From a checkpoint of a small self-supervised image encoder: 32-pixel images, trained on microscope photos of single blood and bone marrow cells.
Rows from block 5 of a small self-supervised image encoder, named by matrix and row number. Rows with one number belong to one channel. Each number is 500 + 40 x the weight over its row's rms, rounded and kept within 0 to 999. All counts start at 0. Numbers have three digits each.
After each channel's rows are labels from the 100 images, of 14976, where the channel reaches its highest value: "responds to" is what is common among them. Only what is clearly more common there than usual is listed. The data: microscope photos of single blood and bone marrow cells.
# convs1: 3x3 conv (model.blocks.5.convs.1.weight, 192x192x3x3, each kernel summed), inputs 0-95
# convs2: expand pointwise conv (model.blocks.5.convs.2.weight, 768x192x1x1, transposed), outputs 0-85

convs1.145:496535447491570518528531527453552534514537495456472462472498524514520446480461524487519533480553513561527572552509558504498484549509454507590484540531537497510516541421517498571454495548514484498581454547531539451518523524531512515449575512458555514518553483474541548492525507489475481484
convs2.145:532557522480463503409430428475410487489456473502543457476505474477496535489475487554490411493524488519415527395412407483551462453538443487456485496485495526499506513492460461509515490485514462500473448510472622535482552510496445472507512489479419461484533523
responds to: cell type: erythroblast

convs1.158:498502468517498522525515501537528470569446433466501532484477548508466521518496430438498531409483531528496500479502532532509539515439543366517503479561547473486504481487476578579451552480497501466483452513478596477436547503522490411575498576491442502511478526555541513424473458452516521507
convs2.158:515621521517471551522509537574512517500473540534501500457497550502523437527502476501568509481489490460513489521418436499498508505548547511502540449501471586518532544488491502459561502484490565514469513547494578532444577498543500476510511478567487504524545490
responds to: smear: peripheral blood

convs1.43:472466539509481494498508474548476510422432442483553484472539527501445469502523469452490512369537522501510463464517455566425506460432492331460536450509492544524540517417519427520432488472492464468427467424473491531485505456466497369540469528444529497540492583577478469414500501521484528519
convs2.43:453469538497449568492472543469484503521469492524545501471540515443487492430461499499549475456497483480503488550437605448492499544520517510397504545564540536555457519465449490515541496481506479509549457502583500537538477562504493508449488488504503474567518525
responds to: smear: peripheral blood

convs1.88:436474480457423542455499432517451503477441499445512520487527477534547490502540513436515451487465493507431464494463506475498504447444593440498541493518474531468492497485498445490536460501448460520432564509418469523470449446494520521519392530507478527529493534445511466468484450531436464479
convs2.88:479500550493548507534549493475514532516481518537525541558481498495511424558506532495540464494482475445465534440445438568583458493500509504370609514448447523498477525498475454485566517511393575504506482487531461532514513521516535497555590513465541570545594519
responds to: cell type: lymphocyte

convs1.74:474510499532538443536494500531535501429496487547566448550465532432450475519499468563491491502558504424542517441519444474511498468499518508406514484493513509519486464515408489488493507447547517497501422506526533494488532474465475459528483527538460524488440521501539427513457531409568483529
convs2.74:495523496517509437458487529481467404516465449439468464422461522520432486455446454512487516493491500485518485463433491441476501460476490506508457457488470473491418533497531478445435414452498485488484533495326404487463607511426578470450485454533477512508528529
responds to: cell type: segmented neutrophil

convs1.101:510520538506528502515514466485521521487499476498485391471500520527560356498510501494493474406518526545568565518518523469548512527433507440551457481542507523460494506422505479536417497500551464453555384541523578435480551474527447487488585615526502521517506459528593495479491513490472465517
convs2.101:477561494490472501484459448415453529508435507500522494502498403475535511567473524526548454459541516489402514443459498477525541491451434444464518408495485498512438496432429477470560493515475471535463467477478548551486462509513477475549501558522504430452535500
responds to: smear: peripheral blood; cell type: myeloblast

convs1.179:489516534508491510537481555524509530448494482478556510460574524570553499526570489502542545522538459457520469504568450530506497513486504448473471510394500526512549520396535404465490529560528492534570554529470464457547492438520513513414471483485572500504585537466517464462474554563463462485
convs2.179:424490472510496450477484492494485531498397477466548521521488485475471539504521506488529394487422440524417479438475439496563455455537489483413452476451503569533443507485503500538507503533424478461529466463497480533509474503538480486534455529475524528528505562
responds to: cell type: erythroblast

convs1.18:541550512511416563498448457493518526515509520526467475485558439532567573480558489514533464548460520559468521543487545477527515544556570505564551494603502550458455499461535506567470468551488475508549558505522444574489435473516464532584546592539465475483476473509478544474527524539580468502
convs2.18:503434492498491482495477448439498556483480453558514501615476499406548428562535460525514522540521494510434512477538481503538453456536440467474457489477445446475490473441454561524492514451491512487482472509497520445564448465416452475463506463420505527432495530
responds to: smear: peripheral blood; cell type: segmented neutrophil

convs1.30:531562522548493519567476503483518606545490519534420428564592587516476531498518497469527507533407478508444480511461511480474540546474536548527532492496513582539444509493521476633481446516486482526547525538515538492518431496483473548553477512520474513491502465459565547454542608552533489511
convs2.30:438371488476512419439516500440495505523492477509525522515466483418500445498516484484506502600528509476467468537501545525496388522472430519481486436528458500517478498536532543546481546451494458486491530500495500522498481520434479517497453487505525504479414515
responds to: smear: peripheral blood; cell type: segmented neutrophil

convs1.132:520478534516467508378536522469423411506496496494457516438478535547562501534516504470492474523511474537514493490527524469572475481480551521528497461471494518531405469520529495459516445482487447496553509527422496443484431471504528512462545480523498527478492526496528495493401442503535416537
convs2.132:574466488576536545472447511517551539490454475509554498470565526554491510518504482487486479531476472550458499548447472455454483531509520476507426549575513506439488520492470487520530505534516530507557482433540499449476513548531526563583551454463509515438489442
responds to: cell type: artefact; cell type: blast

convs1.8:551475476478453551522533467482470496501437517416467406506464504522603454479471535488522390506480475533456514455484557516494579500489554513496585482585518510441445491479468563567519460442429475501541492527507554488454474433524480543539503623467461510460508446452518519472449496493536476445
convs2.8:549454466418473457512456427487422445494521514486547482524430541529532433600513459555512506495491533529538502559508470501555519465486503510488562478451492456511452486441514511524484561525523508484502398551454490478459464433503474494445586539426483486485502536
responds to: smear: peripheral blood

convs1.177:440511552519534502493500483525491521515522442511543467515485563449412477511452490510498479411526569499517462528504540481555496488461430449538492524467526499491496516493448515495468483450525468444427405522494564498475531467383426412534503513517476514530401491522580517477510508471518532567
convs2.177:536582496527513475543518481510491468483540459484467438484531515573480505503492484424557571438523455548510509502538519543479554509500455489466492423519572563539543564498468494572473468425509528485431509522496435498514526433538498436505500465486465452490460515
responds to: smear: peripheral blood; cell type: segmented neutrophil

convs1.172:488542496517506576519463501513501391518505474509535507517528541407415517467476441517468504488525472470506468553500481558546522500432500475492510481490556470529501526485496515578492524425499476453495504485527552487399503456464495441519537484489511521469419582506516517463472442437507587495
convs2.172:516515496554474538466526459502422556480475483410489460493485574556523587494480486444515510469569451518511472527449453467484412505503521459560492574567486502501425562513538454498493474493453531429552474556518572495504511513523474485539493556377461544488469480
responds to: cell type: segmented neutrophil

convs1.25:422459534464530490521443460470478510497474443464592450459514512465432486498444468468461487447579530502539528487514469450384491485501465444459440478536459522466523526431517374491400516475512475443464442474534521542484503457509428405516403492410507429507463503532458469445512509492477497452
convs2.25:533528462508420442514521474487511465561483484488529450447462488535463457535436489537476544374531522501573525575432575450535500503539484478483515566531535413526520557562536526467518517514438472413478517537547522502526423509515551550503541467439511507605450502
responds to: smear: peripheral blood

convs1.136:475455571525450531558534497489526453526453461446494518521540516523514458538570537460510481455490496511436499493505515488448557522511546454494482436507485548547463541496466489518528510459457513466443552437545467518505474440439441495487481523468549507435402469489480506463427548564514533497
convs2.136:473502411478552545506512406487537476532525464438497451562448484486450450525517479493557475499492457454511532511513561447480524475478509493463500467457510576550540503484485513507571458511581560485520478514531490509480485534451440476508433515504480480468500520
responds to: cell type: blast

convs1.69:418410476500509521462465427564449489480457506451463438482467479472490436463452512470466439397478512570508537446471540431503514501431523452551491450541511475433481495494489487475456391506437472463469429526501536446399495499519466433502517548510434536515454468533523480476456461440464471536
convs2.69:495547422594488584499513535519518568505425511490511571471535510541530541530470503476532506481537436542410467545498499497504575502459440493470507461504520546492413527493454503496555515511555519523496566426518462480491562523564526488574429473525516460499511572
responds to: cell type: blast

convs1.27:481496445528597475532560476499577559496456536483533419540458536451462503469440487433518493555560498523430518513572525481436539516501493587474565483522501498547421534517472515504519444451482527532495462490448540501511540502451522510541491516460495430491475470456517519537506570392522462512
convs2.27:463475440508424455444522490563442456577494431595488514545432493489513443513495495552518566556543531503496465537508473424500522468486409481570473546512449510494544479509500459559360532474468465501525485509433573546497493525449486520530459537441475487476468441
responds to: cell type: segmented neutrophil

convs1.182:490403495575492489542450424498493565536490523474475408557491435514464501504521476488526395448505484520467451540499531434504517539445486500538528446554523511467429477524476533468485394442495449535496504504502461533534426457475434514574518549533442471502487454452484510444517573515520455576
convs2.182:496465518427580432512585501477478473528534462460465503516492560454463434520450520529518535594494485555439480451583557429505485483491410512487531459546512492552494502445544587529465537516499522494450523531518477524520437468450476475436481514503473446474472512
responds to: smear: peripheral blood

convs1.103:491542455508464490544570486436536457545504473481463461520484523450537529466447545506441396542506486510430502460486540423531525511524510578472491423490483501493451572534501572525540469459400522478536535455566549522482450492514463532525457565475544483485399501445504550505411518482536490521
convs2.103:518524415479535405525508520462555380544540443458429564525429496445528496423550520446527494486482510450564547533523514396507523454516483535490468541522538503498518505516531512494422510527519477463525482551498525423540516520489490483463451508501477503534447511
responds to: cell type: lymphocyte

convs1.56:498497544534462529554518503489490449548534447461468489507534459504518459499531559482526370456498479524490511503499525504505553505516479517480520400530532505534483565489517526504522503408457502464477548441545461513484438407447476517520475523529579537518433504462486525469389481525546518521
convs2.56:536514435506537515481493471477424498541558458450447508527477503490493521470584519492474469521544465464542515510484520494511523447499501461521526517584531541537549473535494558403502512507523512507510480584459531486538569558459477454466448471481429468556488464
responds to: cell type: blast

convs1.34:475485475538538488509496432432547506564563507514511416481437488481527514413425451540494418514538506493467546452541437501488509509482463472526450451429522463486430477502466508502454515378473463554473493455508506507472513477437493503488511579512449439492468490434549503423447528467614469553
convs2.34:463537506527496494435478559514438396465549503482358457508461450489497428535488417500534497506513517506509444510528565500506473430508523488524548497463465450513544460503482498451540424497532426496504517471457466430499524559503518415533425446435513487462470509
responds to: cell type: blast; cell type: promyelocyte

convs1.79:527477484532543499435453491540540537505504531518560393488514406524517471436487509543564468554561517567499560502578531489502534504522487507478637448572533508462507511493505515487471513464544529600554481528471521568535523486459467500539558595521519494532523507507507523514474541466552453565
convs2.79:443494461526475456479441516516470433491469510443513434478510482433487430437487505527552469499478516446528485529516488481470484425458476466507520513507495469463581543448479472447533416514432378501507508473478501454502542546472516492510438485494471456505442493
responds to: smear: peripheral blood

convs1.112:503523540535412511508538536461496468534517460498507567483534520501514513520463505535501506515482442443534352475410522502508485486531442504508514534481471455541496507452507537535549471509544363461517547503516508443405418502536514522541411436493474498496521560514441513487485495553500459472
convs2.112:485597472467523467573479512504571560529517523566516530501532515482580469539499507500527443496495546490512505526533460508453461568526531574499556538456515549495510550475552497467457492510482528482556445550523559535520583528482519552541520511511513496510556509
responds to: cell type: promyelocyte

convs1.154:486485439477516510445504477547492559470501574552510508511422541409525526444421463464486535554473508537525474491470526483494509506498554538490584556521468526438504436486494512514531461570500509486497515547482520512453480502514579502593502529502421450515573430557487522536560485418437458497
convs2.154:501503435451504512497509498528473531577522565477578499529483488496494506503494513414552388533492462545478525482517513511518505565526458491481459457377552472456542518450515541516523448511504506476436511553541522495485481483405501474544442549509527526487523550
responds to: cell type: artefact

convs1.124:503466484521470491445474473548492541438469590545507512550431492454507538477518446532475483519510517528472511468458497413457496463499561493499588557562467498462456453550519482496504419507517476549476528494488456527519464503467515502592507545453413480471486437557444478550549520442488465532
convs2.124:439464469411460461500465439541464523519489491532451459493458442524473442498497515542557472507477513531539518494514499548555489450494497460531537486442476421500493508497489556537499555449459518440424463506455500489478473480466474542497504510490522566515525527
responds to: cell type: lymphocyte

convs1.176:493424538518516499549414452538512534524479476437515487519579456524436489529512495455543412406530492552453494530518562485506502560439492436521492396520508532472431529517500499479407493440487516510495485518518501486507477474471462466515515580524481486555448459460529527401453536552502525521
convs2.176:460443508482615494514577411465458545559489464501496525519476516489485465558512499499549543566466476500468586523580537448457520543449457485501608547513504481515474517487516555518508475472507507494522472477502460447521454447420488492460528530528491544470498468
responds to: smear: peripheral blood

convs1.20:395416498503522460469404430567469503480432480487530460481452470507446520555494458535504487422494551524501499426483507417476436505502491434468525524539490499481543442511527479421383440531540502506453478512510490531511451510486479445535450554506376492525484472537467441510514500489478508508
convs2.20:554477472424501392568532515537451586481514576493470548545520586528460500460437517512508559501516487448470466510482526430438544516467411560502537486538486493513461600453533529491518498478524541505486542519510401435488546558497606509495495453539500508469533519
responds to: smear: peripheral blood; cell type: segmented neutrophil

convs1.84:458379491536456515510410387507459510539451502470527466513526458480494513474448510532537483525449565558440509480498524490418492525569503473504521522605504485441502514505540468530481497520518489526466518486548460604485507511514486502558467588544461500522467550522449485494499526501509477524
convs2.84:527541441493476492515446370517458503435498541480530489472457480461520468548522431538549543532532541498459461429452521494507530509492396486423515513514391489495469457439487533525474394482519467510474515509516467445445458488485469421462497491467504547469542497
responds to: smear: peripheral blood; cell type: lymphocyte

convs1.114:445396508546443542520450468538480484463453519523503607536517503459436498468486489494483474459506505519462425474423482533496501456479530435492526501490521559474465504514447415488524494464458477502389558459527428486496454497441522494496430408500477522481450490522483486522467503549506506530
convs2.114:504474473462505492477444481546522450436594474565513435447456451523475516481501526459560493484463497503483557485561512437438497484476518392465547535451499498512445449452539499525492434491463547477530554439528570498462495523521418463457509526544536528533598485
responds to: cell type: lymphocyte

convs1.63:508550458476498460505525556476549477485499473528449486476460544529489465486481432432506517438462504538499474551522476546542495505422511487535401457440462496490517443523479483533463494491463514468476426518440542431526505472436487480446483488462467494431464437521568507502478507500469523488
convs2.63:519498412552550534449466488555587507470435531552531441511547417474605575517545563493494483578526409452482449553449525501461593526523503529456426518476517527605560526437522413506525456519537556582549452456556492527425546507507461555497486439557477421422485506
responds to: cell type: promyelocyte