A small self-supervised image encoder, trained from scratch: 12.1M parameters, 17200 steps.
Rows from block 4 of a small self-supervised image encoder, named by matrix and row number. Rows with one number belong to one channel. Each number is 50 + 12 x the weight over its row's rms, rounded and kept within 0 to 99. All counts start at 0.
After each channel's rows are labels from the 100 images, of 14976, where the channel reaches its highest value: "colour at peak" is the nearest of a few named colours to the mean colour under the peak; "strongest on" is what is common among them. Only what is clearly more common there than usual is listed. The data: microscope photos of single blood and bone marrow cells.
# convs1: 3x3 conv, stride 2 (model.blocks.4.convs.1.weight, 192x192x3x3, each kernel summed), inputs 96-191
# convs2: expand pointwise conv (model.blocks.4.convs.2.weight, 768x192x1x1, transposed), outputs 86-171

convs1.180:49 64 45 58 41 48 59 48 67 52 56 45 52 62 40 45 41 58 20 34 46 51 53 73 49 51 29 46 70 56 50 59 46 42 23 68 36 38 43 51 48 43 37 49 49 60 47 57 50 42 22 46 42 59 65 50 60 40 61 66 35 38 40 58 81 47 41 59 28 52 60 62 46 61 31 52 46 52 80 42 48 37 47 59 49 50 63 59 36 52 63 56 45 22 63 48
convs2.180:43 63 32 43 52 59 61 40 54 58 39 72 38 64 55 70 60 50 47 20 75 41 69 31 24 47 65 58 54 80 42 44 48 53 54 42 58 54 47 50 28 63 61 54 74 47 46 34 27 41 59 81 24 50 35 73 34 44 38 57 46 41 47 44 56 54 56 72 47 53 46 36 59 49 53 58 41 46 49 49 44 66 66 48 68 56
colour at peak: purple
strongest on: cell type: erythroblast

convs1.44:32 38 47 39 63 46 53 65 30 62 47 37 67 34 37 59 64 27 43 55 52 59 57 53 42 42 53 44 30 71 46 56 65 51 39 23 37 54 50 57 47 65 46 50 50 40 62 60 63 33 54 71 57 68 35 54 48 46 65 51 57 46 72 71 63 50 57 37 61 35 46 45 40 39 51 54 51 40 32 62 61 45 50 33 28 47 56 51 60 54 27 37 65 39 45 44
convs2.44:67 31 63 48 47 46 78 39 56 57 60 32 48 27 56 64 68 62 60 44 39 67 51 60 41 61 47 56 48 50 50 45 57 38 51 52 53 65 24 38 67 23 62 62 44 66 54 47 54 52 55 42 37 83 63 29 35 50 54 61 45 41 42 62 47 54 58 59 57 66 51 38 42 64 53 50 53 54 55 51 54 32 60 62 40 69
colour at peak: pink
strongest on: smear: peripheral blood; cell type: segmented neutrophil

convs1.65:35 55 57 46 48 42 64 41 77 43 49 42 55 46 53 45 49 46 38 52 73 56 58 45 67 75 46 67 41 46 65 21 45 47 16 40 54 55 65 53 61 42 49 37 58 54 52 38 42 58 72 62 28 45 60 41 49 71 45 67 67 36 65 35 54 43 55 54 61 57 63 51 48 45 50 62 62 54 36 60 51 67 36 56 65 43 58 48 47 48 29 51 68 45 58 55
convs2.65:52 44 59 55 62 51 48 52 14 32 56 61 49 52 76 46 53 47 60 45 58 44 57 56 35 43 43 63 53 61 29 34 63 46 52 49 41 70 35 42 44 35 52 47 55 48 52 47 55 37 28 44 27 65 33 72 43 53 67 41 52 38 53 28 53 64 56 38 53 53 42 64 52 36 65 57 65 62 60 76 37 55 57 48 32 81
colour at peak: pink
strongest on: cell type: erythroblast

convs1.79:61 47 51 47 50 51 20 39 50 10 41 61 56 37 50 47 45 47 53 41 49 50 56 54 56 58 40 59 45 56 53 61 57 60 45 49 55 58 46 68 36 42 54 64 63 59 41 51 39 33 40 54 59 42 51 45 30 55 51 31 54 62 52 55 44 41 50 61 45 47 61 56 57 29 55 42 52 57 43 51 51 30 53 63 59 47 35 26 50 36 57 50 38 13 46 66
convs2.79:61 41 41 46 40 36 53 69 52 58 51 41 69 41 32 34 43 20 55 51 40 55 36 32 40 47 48 47 60 56 41 47 49 63 61 39 40 43 54 46 52 40 65 44 70 47 69 51 55 56 56 58 49 49 49 45 64 41 36 50 54 48 76 54 33 33 43 52 35 44 52 37 42 43 28 49 66 30 45 39 61 26 45 49 46 27
colour at peak: white
strongest on: smear: peripheral blood

convs1.75:57 45 46 60 48 59 36 52 55 35 56 74 45 31 56 63 36 63 56 39 61 38 34 52 59 50 31 46 54 70 38 71 70 63 48 58 47 63 51 62 43 46 47 54 69 61 23 46 31 53 35 51 61 41 48 68 49 39 57 55 46 64 33 51 53 49 66 59 44 55 38 54 60 53 40 57 45 59 56 50 35 40 72 14 44 61 33 63 56 38 48 47 44 42 41 50
convs2.75:54 49 40 30 38 34 62 61 52 50 55 46 45 42 52 45 67 53 42 57 40 58 27 44 65 47 43 51 67 49 27 45 44 56 37 35 30 37 51 32 35 47 56 67 58 48 54 38 58 49 41 73 67 43 25 50 50 42 32 49 49 55 66 36 56 28 62 34 46 46 63 49 39 48 49 55 55 52 67 33 49 60 55 52 31 54
colour at peak: white
strongest on: smear: peripheral blood

convs1.128:39 38 55 25 42 45 28 68 36 25 59 46 46 74 55 45 66 60 44 59 44 54 50 64 61 62 16 49 84 70 46 68 72 54 45 60 51 44 54 57 64 62 68 57 48 69 67 55 36 64 55 62 45 43 45 67 32 46 53 35 59 41 53 71 24 70 51 52 49 48 45 57 54 49 56 54 36 45 58 61 27 42 54 26 24 70 31 46 50 40 70 52 56 26 40 56
convs2.128:73 35 46 53 29 28 27 52 75 81 45 56 33 73 58 60 48 48 39 63 35 66 49 40 58 49 41 44 61 41 10 61 33 50 49 57 68 41 51 43 58 58 56 65 60 26 32 28 38 53 43 59 44 59 68 74 45 45 55 58 48 53 50 62 59 19 52 45 78 42 53 63 65 64 40 49 57 31 49 48 60 62 64 44 33 59
colour at peak: purple; blue
strongest on: cell type: lymphocyte